python train.py --train_examples=42238 --image_size=48 --num_classes=11 --norm="rmsnorm" --conv_stem=false --width=256 --label_smoothing=0.05 --beta2=0.999 --beta1=0.95 --shampoo_beta=0.999
Rows from block 2, named by matrix and row number. Rows with one number belong to one neuron. Each number is 128 + 24 x the weight over the matrix's rms, rounded and kept within 0 to 255. All counts start at 0. Numbers have three digits each.
# fc1: MLP up (model.blocks.2.mlp.fc1.weight, 512x256), inputs 0-255
# fc2: MLP down (model.blocks.2.mlp.fc2.weight, 256x512, transposed), outputs 0-255
fc1.247:114117099138121072141134108122145164119127100092097111071129116168167151148095120154105127188081127103137158115091124114170124111143116150134123111122127118135148153163103094131115161153083171149128115116101135155114137144138105105177128131103126184154125117132135144167092123109125114109113116145157130149134123138129094124159134112122145141095113130114135120132110142105126117138137144143097091085154147130116135142142172134175158149139128125109133160111136094124140124084156076145122132132159120139147116130122121111091129145164119127135104142104128101139139164148071108086135116103148136158130143121129109147140131143101068132128112133142138167137169084109146147103159133130137129139155145149104124109144136141147131142094119083126084155098152152133129125146168102
fc2.247:141144142123126199109150133136154129126127129111128124122161111108111107131118108166105141132083133095086128144129151142168083127106152156106120149106153117111140120124150141108131110129099144083140116151165123134149141143119132144122130105132167146103141157164102175122123129136155122121119165130096132114133114185093174132128107125119121141164139099127118121125153130133158151154170150117117126172099144104184116110124084124130133125129165146119127099143151121147154138190112115114148144146089151101132145149119127134140131138118155116115121104144100117132118099129126155152145153154089111159176153130188144143108114071186128107156140074127087102126143122128124124112104146139146135139142146100144167182133127136122198163122111155131144104172121093141168135109137130
fc1.248:150125135132121077137117161134141128125082107137130087134130143191084119126122133116114133094148107124118117148074076120112082123136121095103138137069162151132134136118155121149103110123118116134140133151113139144138125132105135156149162113102120164141096115139114136101172147117126120074145143127124105137165161144144115121143127144139105146123131135092124130126129107087155140104136126116109130134139107124107151136113096156087141137096112107136160143145104102136119170136129167142157115141122117134114105132125119142137166184134118140126096186105137147146134168116171124144097103142122115156100151135115152157144134155123112154095113171138105125121083092141124135157149127116132103147141151109110142109141137088119127101108128118154114119133142151117134120142106128
fc2.248:129106144091132186095125145106105115114084175105117141151111092081119123146143144151156123128114120112153118138163139101142129144121154121158127122164097122086164134172109164120108116141134121115120135105146093123143111143112101116098098133116146119109152145094145107160125136117155098146117057141109165088125122100108120154154113123121074126119141151133141166127113127173140098173160143112146125101141102144128076121134148086122141104105121141135088095112157119100104097148112076145139134124100149159130070157096162161083126056134124151129139096132130112096137125116123133177148146115120105134102078162137152141165173115133133107167144083101122138110140157120129171089130151137106172127101082131141098109155149130126157158165113137151130116092088130106127136083146126
fc1.249:151157100119111093155136128118134138090105129161111094160165184106138110170120126105135192122119093108096173106166119154190155107125106093154136137135125105160134152109147103128052098122123132124126183155119167104116185113092170127155139123164140183109107133100122125119086183159127156144134152116135151134122167163109084179152145128085136104097164105107106184134151150108155156145114096108136121089174139112105106100125119130136152141134138089104164130185113104119100119066130137128109136124128114104125130115123123073129118102138134166132085129102091176160127088120143118093081123119163167129123118120155143125148117089172112104140150081095161151129106113128101133122114148148158112121084114095134091117101156159176124114114147087094149132099110125117115153164111181
fc2.249:098133136134123156089133095118181112141173154103112129081118115130104140129122148169141099132089132150148135147106129125144106120112151127103148114096183139123160120151117156146152126149161173138114078128114122142160130159146112137109128087124154127155123113183165132119155103107132082132100095111109169139118134113169116138090128127158105140120123158124117143137078071079087105137128145174110119149096148100127158123194125123135113121179153174143135066087111128135121146147124085097171151148110099125107121115153149179107145147126142141128151120168133132105103083131106103117141158119133068126148162146147143126097126140148137146126172166171081111110122138120109142113146129134089141117136132146126115165080135147116122147112184118163133147145124141138155119159129093
fc1.250:158119117123102112100101136105111144098101105114130102181158113114169112144114110122140154097137156171150159152082123132073140171176135125113119152087126120111136122109087135162084129154116133103121159108126146150097150110106146118089115130143095128191116101130183127108101118107134119143128112123147146132147136114136121104107151082102127087148124086100144139124139180121145092139175154132111127153127115125122135144117114139126135098111153144119127162168130100073099130160092140151096123124086136074149168148118131191140138113119055109141078154172114120136136156111142104081101180177123081135153130180090143098174126152079169129122126123076120124066144050180111155154096151076116093149146156122147147171103148126092211161137161109108122148111164161127133097123119142
fc2.250:104109140120120060123152147149091112132136129109124127104109129125142173118124096110120118156142095153133123135176101113118123085119089180116143094174111174155117120157143169118146125106131130117117148141072088125139151123088097139175115130094122123128117167128131106186159200126129124145150149108141080165103103103170107169129159159082138141126176152132121090101095122147083163139070100131168138150121127143142147142152135171135070122154080168121154131127106137184186134081123111075125151111136123150107145107155150147128138148129149117135139152111106123066131093105096098170168095135141109120110126127111135106153145104144148114139171148170153125115116121110170119144157142128147180123144101165126142100120134116146108156092209134147127122144135121113092142117155121
fc1.251:124147122129119110160113186117109166141055105130105111118112089190052150147129142136101161137123081108112147110120090111118133127147139127129145103127154142129126125106167116124142178161131135127135138159123148151153155142067156110129152136133097181097096126121132123090116113145119112108184089114064093133171127167140118080075103107116113081172167170128124092146145082116172171109114140104089124114115105125101137134181128159102105091113075130114142085113127101140128187103145170105111118113161084133166102130154133114104099185106084132139124125185137129112146139112200115163116114142099123130175101106188138145148149176126132180077096097135076103149113158166120122152102115133158149150152150163111170113098167099158070110105139078134104100184129160122126111142136130
fc2.251:090082141083138167097096136156215117158137137101134118168140121125169108134155163135117167107128183170143102150119114146087138140145151091135149145151153117099136148149122152138166114128105105145101130092158081115104110172132142162095140155101130126138157138124160077191104160080144146134105116140150191135120136114152161180108123163141140095148138134115153153093142137147159082075140162146155134136118086107186127138073151075136107091121165139195107117129147123080081099133174112120158102144119173111120128193100183119106160082125114164121109121143124137100138159160095169161132109135181107113129114115081140127162170115155110101115116098106129161102140078138173141087143074113092133075105107174141106149133094134163118136176129179178201141056180116134131162078144142
fc1.252:108132184138105141136132133126095144086153186126135170107179148135136150137132157112218130101077147136144106138116112121153090114151115150113109125090139107134147125134190111131138156171128124093118113111111156158127128125089146123140146158127080111184141134145154088156174120102110162117137151122082140131126136166108113116103156164171108136085145148087106137128125142109135126161131055133101131092090204135107172176090112131143093133154137111143151133117134134151160140137122134129146154107104090136122173089105144187143136138113133106114165101134171120117099141110120107120145107150084095112162086170199155107141144137060145102077079112150121146104142147082145122107120127091123062135102086114119172092130162120144127124084121147142110098129123102090143162129105110
fc2.252:148123125070137073121119101123161132117142050144111082129095120118135114117155095089083145146138139116078153126104131135108122118102103078126102112116092129114116134099085172112133101112093169128101110124084133141162126070127092149114112086130147100104135130099070139126119111138136081100068148118147110100121096080151113140152107133061112103122094119148120103099120124136131103121088134139182126088098098093149102089118176082102130123120107125136075115129111161126100123129198144091102108129167131133111105170090131068078109091131105139158144134105088121138113141145144138090101153085183167164126166115114116140142117185132124163169169124121180112129139105139129099111115116108115184121131143097087052134113100157103143122105117118098121142141136123111125057159118121