{"dataset": "capsule endoscopy frames (Kvasir-Capsule)", "train_examples": 42238, "norm_position": "res_post", "mlp_ratio": 2, "patch_size": [4, 4], "beta2": 0.999, "learning_rate": 0.0034, "eps": 1e-08, "one_sided": true}
Rows from block 3 of a small image classifier, named by matrix and row number. Rows with one number belong to one neuron. Each number is 500 + 50 x the weight over its row's rms, rounded and kept within 0 to 999. All counts start at 0. Numbers have three digits each.
After each neuron's rows are labels from the 100 images, of 14848, where the neuron reaches its highest value: "colour at peak" is the nearest of a few named colours to the mean colour under the peak; "strongest on" is what is common among them. Only what is clearly more common there than usual is listed. The data: capsule endoscopy frames (Kvasir-Capsule). In brackets: how many of the 100.
# fc1: MLP up (model.blocks.3.mlp.fc1.weight, 512x256), inputs 172-214
# fc2: MLP down (model.blocks.3.mlp.fc2.weight, 256x512, transposed), outputs 172-214

fc1.322:487526512619455366497524481526523534486489520609518539525385505451573521442500547487544556530496569520485472368542498441546478497
fc2.322:484441370465497590356571488563499450512563498467525517539551476464529417534443480498486478490533504477414510654406528518361473430
colour at peak: orange (81)
strongest on: finding: ileocecal valve (36)

fc1.107:574446485504477585398498493506509566505510506481495415492507531506454544558451535377507499470503556562431542527469461472537506464
fc2.107:512507491378469397514496476524483507462502517538489487609470426513541438410578442620422390466497489459532521503534558489485539499
colour at peak: orange (45)
strongest on: finding: ileocecal valve (25)

fc1.277:445487500556528529403462545517502503445457463526473529425579495537475489517500535562523472525462536536576469582563466534509471580
fc2.277:594480546460555512594418504513495496542462593591562562480454530554496603487507521593534556470468521447479527496491464466624547449
colour at peak: grey (30)
strongest on: finding: pylorus (27)

fc1.88:519479517391472550555536544445560528522555456514474540525468514485505466545449446476500473537488511598471512512452472470517499489
fc2.88:531454475496486511470437460497512441518434507455410483464543372523443478437526509505498511501530507443499532471564520574509442498
colour at peak: grey (30)
strongest on: finding: pylorus (34)

fc1.429:541488549409497557496475573409401423451563508571469440457465521513556465422477512506528641625492467468477584458456591455480419431
fc2.429:438565436544493406503463456623552488494474548542415490535506471480407626581497465463441460559497419518479461483519530534559503475
colour at peak: grey (52)
strongest on: finding: pylorus (47)

fc1.271:630495560437474511544484614457491503440547433522555530472420554508474479469481389593549452569490573502411515467419449459518479413
fc2.271:487504423523496511471416449560484552537455579464517401450534474558528455496438569491425564468529455493507472490543520468477523555
colour at peak: pink (71)
strongest on: finding: pylorus (28)

fc1.48:438489560444455504521477564533546444580509393485559573540362462536467529586555428467467452515482573479480384453514546473436539546
fc2.48:435478528449658551482496517481462572405517519560622474541544582494577469494549549505588507571519537465520531531558520433500496469
colour at peak: orange (53)
strongest on: finding: ileocecal valve (49)

fc1.332:498475598556504453569518438518464541523514500510472478532370537541530440508496556434538517505569498545473509464554577502501538516
fc2.332:519495456435525613377562543532515428509553510477482485496533458491570427471511488500523498481525498464524465553393497559421435473
colour at peak: orange (92)
strongest on: finding: ileocecal valve (30)

fc1.158:510480542511437482456521545547522387484520527477425507499472568607475495482594476488419469477464606502486476585411508539443502478
fc2.158:564505544425633532538478551435540568427609497588632546532507477456502423572458557470526582625499492493516473512577541511486503551
colour at peak: pink (32)
strongest on: finding: ileocecal valve (31)

fc1.478:507474439462543541514459579415582547448502518513474516473412534502423567431501550444487547523472534530481509542474426407580448415
fc2.478:509486536504453470521377503555459458550480582377462489477526504494543484438526473564458515502561504431487476471590577567489529541
colour at peak: grey (54)
strongest on: finding: pylorus (33)

fc1.105:462454530489506510501465536496473471502468603468572448487440551422536510394434486519572385529478512540475471495581497601471456515
fc2.105:512487438438412402553520474559496464552426552525542422398538517530517550502527475509519452534472464528506490631441522428544581532
colour at peak: grey (32)
strongest on: finding: ileocecal valve (25)

fc1.108:474539561460418585443529515450464533448572518455483533496456533568495481487498411567595553488399593490368564551449507428520571550
fc2.108:529567482482498494633415463512559498448463523511465447433459459515487522499494486499460493551562484416616554453470537489532444433
colour at peak: grey (41)
strongest on: finding: pylorus (28)

fc1.65:467557419475530513505506482592451459409563486454550504516503493489447396562505547464494492488474560512519552456470539472484579504
fc2.65:582463438500393470532552507476512509509518596483408483481586499500527543426505520587536543513482438434476419502548412604506576463
colour at peak: black (76)
strongest on: finding: ileocecal valve (42)

fc1.354:478433454504535490557566428470408510536452421528482477512533423535549518428472500445498560538405450512474557510571545500558512435
fc2.354:570503545538546413516427539541620580495589628451546531554534595462531438468587464507556362466537549544528477590410508538545517444
colour at peak: orange (37)
strongest on: finding: ileocecal valve (37)

fc1.30:593471471420509506408458511466512505563508489527479429427464577471474498570499521461494495455470627519454552522463488462496425533
fc2.30:514532473516515528552436441513517616445473581557486504547511490505491533530454514505440525545549390469475427500427566497474525470
colour at peak: pink (59)
strongest on: finding: pylorus (38)

fc1.479:500520602487529527509529479552503499518461509605457541476495535420525445400528481423508506542473589612466576546495493537464309535
fc2.479:456484437563448499486528430573524499532443577469515441486492470528530554546327550480498431473495434457476466535506534456467609453
colour at peak: pink (54); grey (35)
strongest on: finding: pylorus (29)

fc1.154:446483511495531481568441479570550493504433514548497499472547483466528339422549588512526532542578485484534494578526440547585428505
fc2.154:504559459488475443508445493550495474517519509446452577511510626503506553476487447503535488493514520382439538504513614538471541448
colour at peak: grey (66)
strongest on: finding: pylorus (38)

fc1.15:459493544534494486560496471522434512526476473418543551459543433444485513465513456487530495578467505480550527465497524493457455454
fc2.15:535564478534486475541468556536542415569493524456425530466475550448483447480550489540521457411514486512527457462499526556540575479
colour at peak: orange (48)
strongest on: finding: ileocecal valve (39)

fc1.482:546471478526484441502468552533600445423490375461514536495521554555448442518525524532512543489470471543522531503489427398470526513
fc2.482:470564402492537571597450442501491481467517522540481487432473424543570510442396536509483533575551513381443492472518582507463509481
colour at peak: pink (39); grey (25)
strongest on: finding: pylorus (26)

fc1.174:529537573510482427463507490431494483503488500459450489452459550524464586500555484522471527479429471527498521490568517495552514447
fc2.174:487483514474470505545517444491450459458569553445557498584470546489553583510528485531482480424515487499458544509403502511459608474
colour at peak: orange (39)
strongest on: finding: pylorus (32)

fc1.327:427485473517497444518554401633563452462449515519584583440554513424498542513519532475416496436523434468527434455533440429534481440
fc2.327:565497550523509545530510533444436472487446479466548514528503548597491464448539591547524570437487495509477537539532523558451552474
colour at peak: orange (52)
strongest on: finding: ileocecal valve (30)

fc1.310:580506511487462567503544449404495566549507617445470517469501556501492402458487570488611424482485551522482443570415501566481426529
fc2.310:504529433483523424481422469549565497463456555489421497465477464495585539509562476431415545580511463461591493518568598425517489489
colour at peak: grey (50)
strongest on: finding: pylorus (42)

fc1.120:453489510560575544486490506488538520445474504478595480438433473475462384568456404504526617481460559458473591517522552553607400441
fc2.120:533526429517484476522465494513570510426435551547527445518538432562510553499475515547529458520497436524551456511522530480427607470
colour at peak: grey (37)
strongest on: finding: pylorus (27)

fc1.436:554446523552441525444473554517429441460577453469468458555523564468606541535553487535503416567454414459500446409464585514501481486
fc2.436:435539463449474487517427473577467571455555511567507478518472512513504494535410510557521523480481470476475528549518480500425591543
colour at peak: pink (60)
strongest on: finding: ileocecal valve (28)

fc1.273:489553468486489519532458504510469497507403531520528455542511506518573482419535541452493494376528496465478528452364497546460554508
fc2.273:436475568552561570448625566495515442514590477541425486480474534467511434483471463481520468526561583540529481432615480529530469474
colour at peak: black (82)
strongest on: finding: ileocecal valve (65)

fc1.337:465480521440525471487464505524497481494571496515551542491462584379468553523525528471473448497582591497503442421609626402637501500
fc2.337:490476443594494614490523487463482423526507494469494483497591546565510461509516514470498533553544472543513491501470390532414446486
colour at peak: orange (48)
strongest on: finding: reduced mucosal view (40)

fc1.379:463545530531536521518465513428493530552514436514483476479470582559479593506607483574437429524514522481521449424485551552491367507
fc2.379:528475498457505513467504504569534495462566551531565448523562526519508483513455518553599611451467448518460501564492513489474619538
colour at peak: pink (41); orange (32)
strongest on: finding: ileocecal valve (47)

fc1.69:431494570467585499528456509579518527529526469491466545473527450512429492516509466450545527395464494494491556491453496504490382588
fc2.69:468458496428589521483432477450462548527543553552578506447448532524569463489453597506460514597463534433585491497527488424479641492
colour at peak: pink (49); grey (33)
strongest on: finding: pylorus (44)

fc1.246:462478556477486540393514423477482565516519494453543377508461558489439586551553506482567433421454513498443484553404528552418577570
fc2.246:538490485428507521512423541527448522521509500574397540546565458545582406324565442613482412517551547447492507570480447539570471451
colour at peak: orange (38)
strongest on: finding: ileocecal valve (36)

fc1.185:511457480499525507546508568607520485484510487505527466443569487464530444511571433443658548495508462555528486531509456492476398487
fc2.185:388476509524408513532445473437442503564515534559535476493413494549480533431408579432409490505409558465463502450410428456427619443
colour at peak: pink (33); grey (30)
strongest on: finding: pylorus (28)

fc1.481:498461559548489473506507533438568498446451610558482464537536500470537495494541447487557522579445533604478558621509565545512480474
fc2.481:461549361448484452462585410598583536564556537488452552427468486591382533489411478393464445429559454503422456517407524491521476511
colour at peak: pink (41)
strongest on: finding: pylorus (26)

fc1.167:435587536500566510489470527475476534489511481434503405442488463532510477429500562470495528447450578549495512482482483590547492440
fc2.167:535482423526432462500433521505529381418515593534534567506478415538481429557488476444437407531484443493454506500426511471563503516
colour at peak: grey (38); pink (35)
strongest on: finding: pylorus (35)

fc1.156:546469467470545532455492497483373519508572470466436474468474487424549429484515378426583637507428495553502569535497524593536378436
fc2.156:514512459555409501456596513503586495517367519485456532493483479541424508586445458489439387489483445524483462496456458484506603474
colour at peak: grey (46)
strongest on: finding: pylorus (28)

fc1.215:452431478518479688515466450541460532479468475459437471468430560486457436480546578520482545518547457484419505599479508507465539428
fc2.215:480543436520521419508486485527539440458546470440379491572527502489531512488427480474485453548475470430493484440580481473503515418
colour at peak: grey (37)
strongest on: finding: pylorus (29)

fc1.278:381529510500592518491541500540510534475447540510512409524616458456468492400469507474452535507560362414539494450488521477500486526
fc2.278:521456556606420538494635499378481543463546493487470503512409572452504492640468462489478464448531549578508449512538492419525494488
colour at peak: black (88)
strongest on: finding: ileocecal valve (49)

fc1.431:491469655543546490535488516521479467472528423491482509518528533432550480506427430463509535565498436449546525564437495505508436435
fc2.431:451447467493506530511548368478459519525456585514534467401551423543461488438390509491417491567474436485481475432573470491534470536
colour at peak: pink (49)
strongest on: finding: pylorus (35)

fc1.457:549490583542464557477589438325538508523500477551470518484407455465529545484510511461526505502511452541521474442462495507553430467
fc2.457:465492514445518430474488470559543509485543543506452526534547564437437473406508515515515426416494497549512486586390503507499495428
colour at peak: orange (74)
strongest on: finding: ileocecal valve (36)

fc1.91:473402531497512428522521533579543582481510436439569532524475506426451536528544472456500485469537453457440589375480508405509492529
fc2.91:511484396554522616578533441417556488473481440531500479466551516524484494481386541513508490520437525520467442542540492498541528493
colour at peak: grey (31)
strongest on: finding: pylorus (30)

fc1.451:467549553475524549531532556517508489498549490417581409476484388609403470596486442497576542501540545533491535460469545508490520534
fc2.451:582560400467531517626431542557518550475497473614454511493426493459448554387562515549499481551515471393514537464537473554512436514
colour at peak: grey (30)
strongest on: finding: pylorus (34)

fc1.463:449520480479553593443416630525449488467604409496455535519448450535489518501481403487501559492537523509519554404438501543506384494
fc2.463:533532439479482538566498511538585528492548572541590441472430492528439517514471515613558477536462482463447499518517530494469556498
colour at peak: orange (37); pink (32)
strongest on: finding: pylorus (25)

fc1.115:560580480505545576457497514411517520518446485500544505443551416462448459385495469464492551421504497510538599425466500561483446510
fc2.115:443424524501585416483440463554509550527533592526517504485481499543534479528572577478464389496422545521536503552505471390531571461
colour at peak: pink (28); grey (25)
strongest on: finding: pylorus (31)