Weights of a small image classifier.
Data: trained on capsule endoscopy frames (Kvasir-Capsule), 106.4 epochs.
Rows from block 4 of a small image classifier, named by matrix and row number. Rows with one number belong to one neuron. Each number is 500 + 50 x the weight over its row's rms, rounded and kept within 0 to 999. All counts start at 0. Numbers have three digits each.
After each neuron's rows are labels from the 100 images, of 14848, where the neuron reaches its highest value: "top examples" is what is common among them; "colour at peak" is the nearest of a few named colours to the mean colour under the peak. Only what is clearly more common there than usual is listed. The data: capsule endoscopy frames (Kvasir-Capsule).
# fc1: MLP up (model.blocks.4.mlp.fc1.weight, 512x256), inputs 215-255
# fc2: MLP down (model.blocks.4.mlp.fc2.weight, 256x512, transposed), outputs 215-255

fc1.351:542509484525386567421570556367444479468467526469539516560522572450513515516620496420389388472529509579501466487558500451519
fc2.351:474451476522558552532511449451500505490468420517466467520524481504441451409567527567572496396537473488411565556488533500490
top examples: finding: pylorus
colour at peak: black

fc1.446:608539372595435557455458539479464557512428457500461455544565516540529435524534595490405556487540521436562443406512533511625
fc2.446:481444505432550449520519477539568549516449449458505508526425450537531469469532396526440435532502560547517529564544399496506
top examples: finding: ileocecal valve
colour at peak: black

fc1.316:537416470552543503533430417511552589572510448476576453528528475541474466547537523474592517387533507502395464494338519414494
fc2.316:462602489588509593436494506568557450525465474497408527513445487474603511426491505540549438556518501437503508417558506479484
top examples: finding: ileocecal valve
colour at peak: black

fc1.274:537534469461480550480481494485567431574442497509497479470584573496533549545557500517469452504572543533592450471508542552384
fc2.274:479416487593521574488481515555513587488452498622504449580538605529436442458495559542557451577527456542446564499458510466520
top examples: finding: pylorus
colour at peak: black

fc1.191:531505493445558464542482567511499487527521430483488544416486492514481485574489575464465484493587526441534392588443537465516
fc2.191:453470528579374469445543519565527430620475427466514460489503459544625432579519441450529590439470645523467527452552516488493
top examples: finding: ileocecal valve
colour at peak: black

fc1.307:476528446502407427493602493471498529525456448533579527570465473525539452662436572550462537571441553467477526488491416555505
fc2.307:556529533451499588479451546559535550416470547493436471494491444493474537414590501540511394487524529479458450525535568496546
top examples: finding: reduced mucosal view
colour at peak: black

fc1.313:533497469503593432552473488503567583490478421544472502534452579512433577607500562538429467607539497470484475432522575436510
fc2.313:501518434482513529484499463445540435511461562555591423508460458513574506427590475567606500501524469486462504462514432539452
top examples: finding: pylorus
colour at peak: grey

fc1.190:509423483576554484474402514485491524518461404541500513432536499506521509406547590501566583456564496471525478493375557458642
fc2.190:587558475609390518563574525554428488517465586464413487496485466533530429498474412512462422522494527499486470472630414491461
top examples: finding: ileocecal valve
colour at peak: black

fc1.494:589464555628473475487471564459411503586422522469515475548577538420499484604470475565558504548550460515550479515480448548555
fc2.494:422500523379503438465497486451513517483559464533503613462533533548484468491576558398429509581503535532549552517479489482420
top examples: finding: ileocecal valve
colour at peak: black

fc1.383:447499602608535606540473538506510527516448495503447491392533500483556568548459496490511459479422603509472551490423513467477
fc2.383:549517440563465441500554458462589422418450532490519482477499537587456445490461514455460619535543382501563506545577500520520
top examples: finding: blood fresh
colour at peak: black

fc1.119:476607519472490532490532568481376526533379430540516541549445496490472444542498469575370585531465589592491508492386444462429
fc2.119:551497453500502476532424518549550477419445484486486522440511445412501617481483467510537456534467540484460493496605501510517
top examples: finding: reduced mucosal view; finding: ileocecal valve
colour at peak: black

fc1.404:496439473395446510579484534479446550532510525424518409480430550482504485591500540515534536478549588543471487531445471545460
fc2.404:535535570512428575463462456486450470494450532515506616411596480466510488483436485587502508548588419517566443459443559474544
top examples: finding: ileocecal valve
colour at peak: black

fc1.395:513524540494552579400481512402445530582463449533532447505474434505460507467481520527482499532520582434452465489496429519539
fc2.395:461529526596413484628485438597515553525427503491454533521555446487462447507539541396456463447479519560487405455560444538531
top examples: finding: ileocecal valve
colour at peak: black

fc1.479:498511508506504467580563548412403550457473418525537575501446545584453480548476557453427545539541475496508468505548435416456
fc2.479:561446539467465534417406503614552502494538481463484456469518439524544509494537430520472467430442541446411575490470509528542
top examples: finding: ileocecal valve; finding: reduced mucosal view
colour at peak: black

fc1.143:378547475490459523606551443453475541557519481548504484544436456522432484535451547519410572546496434520433453416386482564440
fc2.143:593505514460545508501492459573480522473476496411474519385517449485537605445517383538557476478493523493486461513627511486517
top examples: finding: reduced mucosal view; finding: ileocecal valve
colour at peak: black

fc1.95:534483448577429430608489601430500492487426482537463465532474607477479440536506552519489529558549503518481502470449469560563
fc2.95:439566549426532562391479489573506487486503435422424606558588489507400518476486393426531389619466565549502515504553485530510
top examples: finding: ileocecal valve
colour at peak: black

fc1.124:538475494634514519550489466441423582500532488578470579519475504534494535586575464479520461563450525561431514579526452426543
fc2.124:561488569379490468486503508613568499458335509487497514502517511555565524447553510477433432611516518455512499433539484511518
top examples: finding: ileocecal valve
colour at peak: black

fc1.235:496489540530566443510419605494497450524475497526470504513554490507491610454521516431407534506588572494561583455506488446503
fc2.235:446495567568523544550555508484480551515552498501519518571446521496529422542616466485478529491450494479453496566485531497476
top examples: finding: ileocecal valve
colour at peak: black

fc1.288:510541548558484518681508497465485507572531467476575417485522474511493496519540466510464575527455522544420517485579442463580
fc2.288:502527438453525470419476428555549532456509489451450646490541363505528552520591450506479483534477508430517487436500496536518
top examples: finding: ileocecal valve
colour at peak: black

fc1.104:443489495462541454580453625442477482485456383465538423581473538566446445491481575585532446492549506547587531489544453497558
fc2.104:515519491476470487464533492495421488413505533541428548519597425500551480528534564460482549512555503510580497460488585534366
top examples: finding: ileocecal valve
colour at peak: black

fc1.161:429489483539454447482516487492511462524559564489450488482536497541504458498565591530536404520406476483455459513484515551408
fc2.161:524504523555536521481465458512484527470456456566504461430505549484494452465506538478442545430438526486531591545450492404598
top examples: finding: ileocecal valve
colour at peak: black

fc1.44:462455494498449448512434561512476437471519599472570623512451444563579522489507462542472521497522497463492483499409561514470
fc2.44:466496512434613473542529407511498468476483503484551414552502541477448507516484579502512503461501597482524562599499553494614
top examples: finding: ileocecal valve
colour at peak: black

fc1.309:539394480581586516582463495470498473513487482547490585489514523466393580519546541520482525557434509498469438505422497523537
fc2.309:522557523502437540574488489483480562451543461482472545459560542445560495524519493504485443632580539453497511474502539552515
top examples: finding: ileocecal valve
colour at peak: black

fc1.356:522479414499512515489479467465551545525456512495542507518664512416420470501570555464506489421442459461452466415466512512500
fc2.356:508491536501530576487481503466387548402648548459466525491421497518495492464530473610484529436476522517578519505462500567570
top examples: finding: ileocecal valve
colour at peak: black

fc1.348:479514539580443439566470559507558490471500425565405524514547496533468542574548503510441527509507456500538549488524455559493
fc2.348:539533452451426521550528425556531615508510595440560466481531479509515466367446454478499497542561379479464479567569561442545
top examples: finding: reduced mucosal view
colour at peak: black

fc1.299:437517528563500530359537501455441530506535465543490512466453518469484529503610551492490553586498606528472480567456509470423
fc2.299:615510577448502485563527511546446562461415556447500553449516532498517583479470423537470469542580494490519512470553522484578
top examples: finding: reduced mucosal view; finding: ileocecal valve
colour at peak: black

fc1.271:543576517544472529537508530468495495441494421528431512496440559545397542555532526433479589527526426472525466474542448489467
fc2.271:524449528455461493484484531536570547510551544438598445404500521509531468403527440470510441501501540454449571489556540497564
top examples: finding: reduced mucosal view
colour at peak: black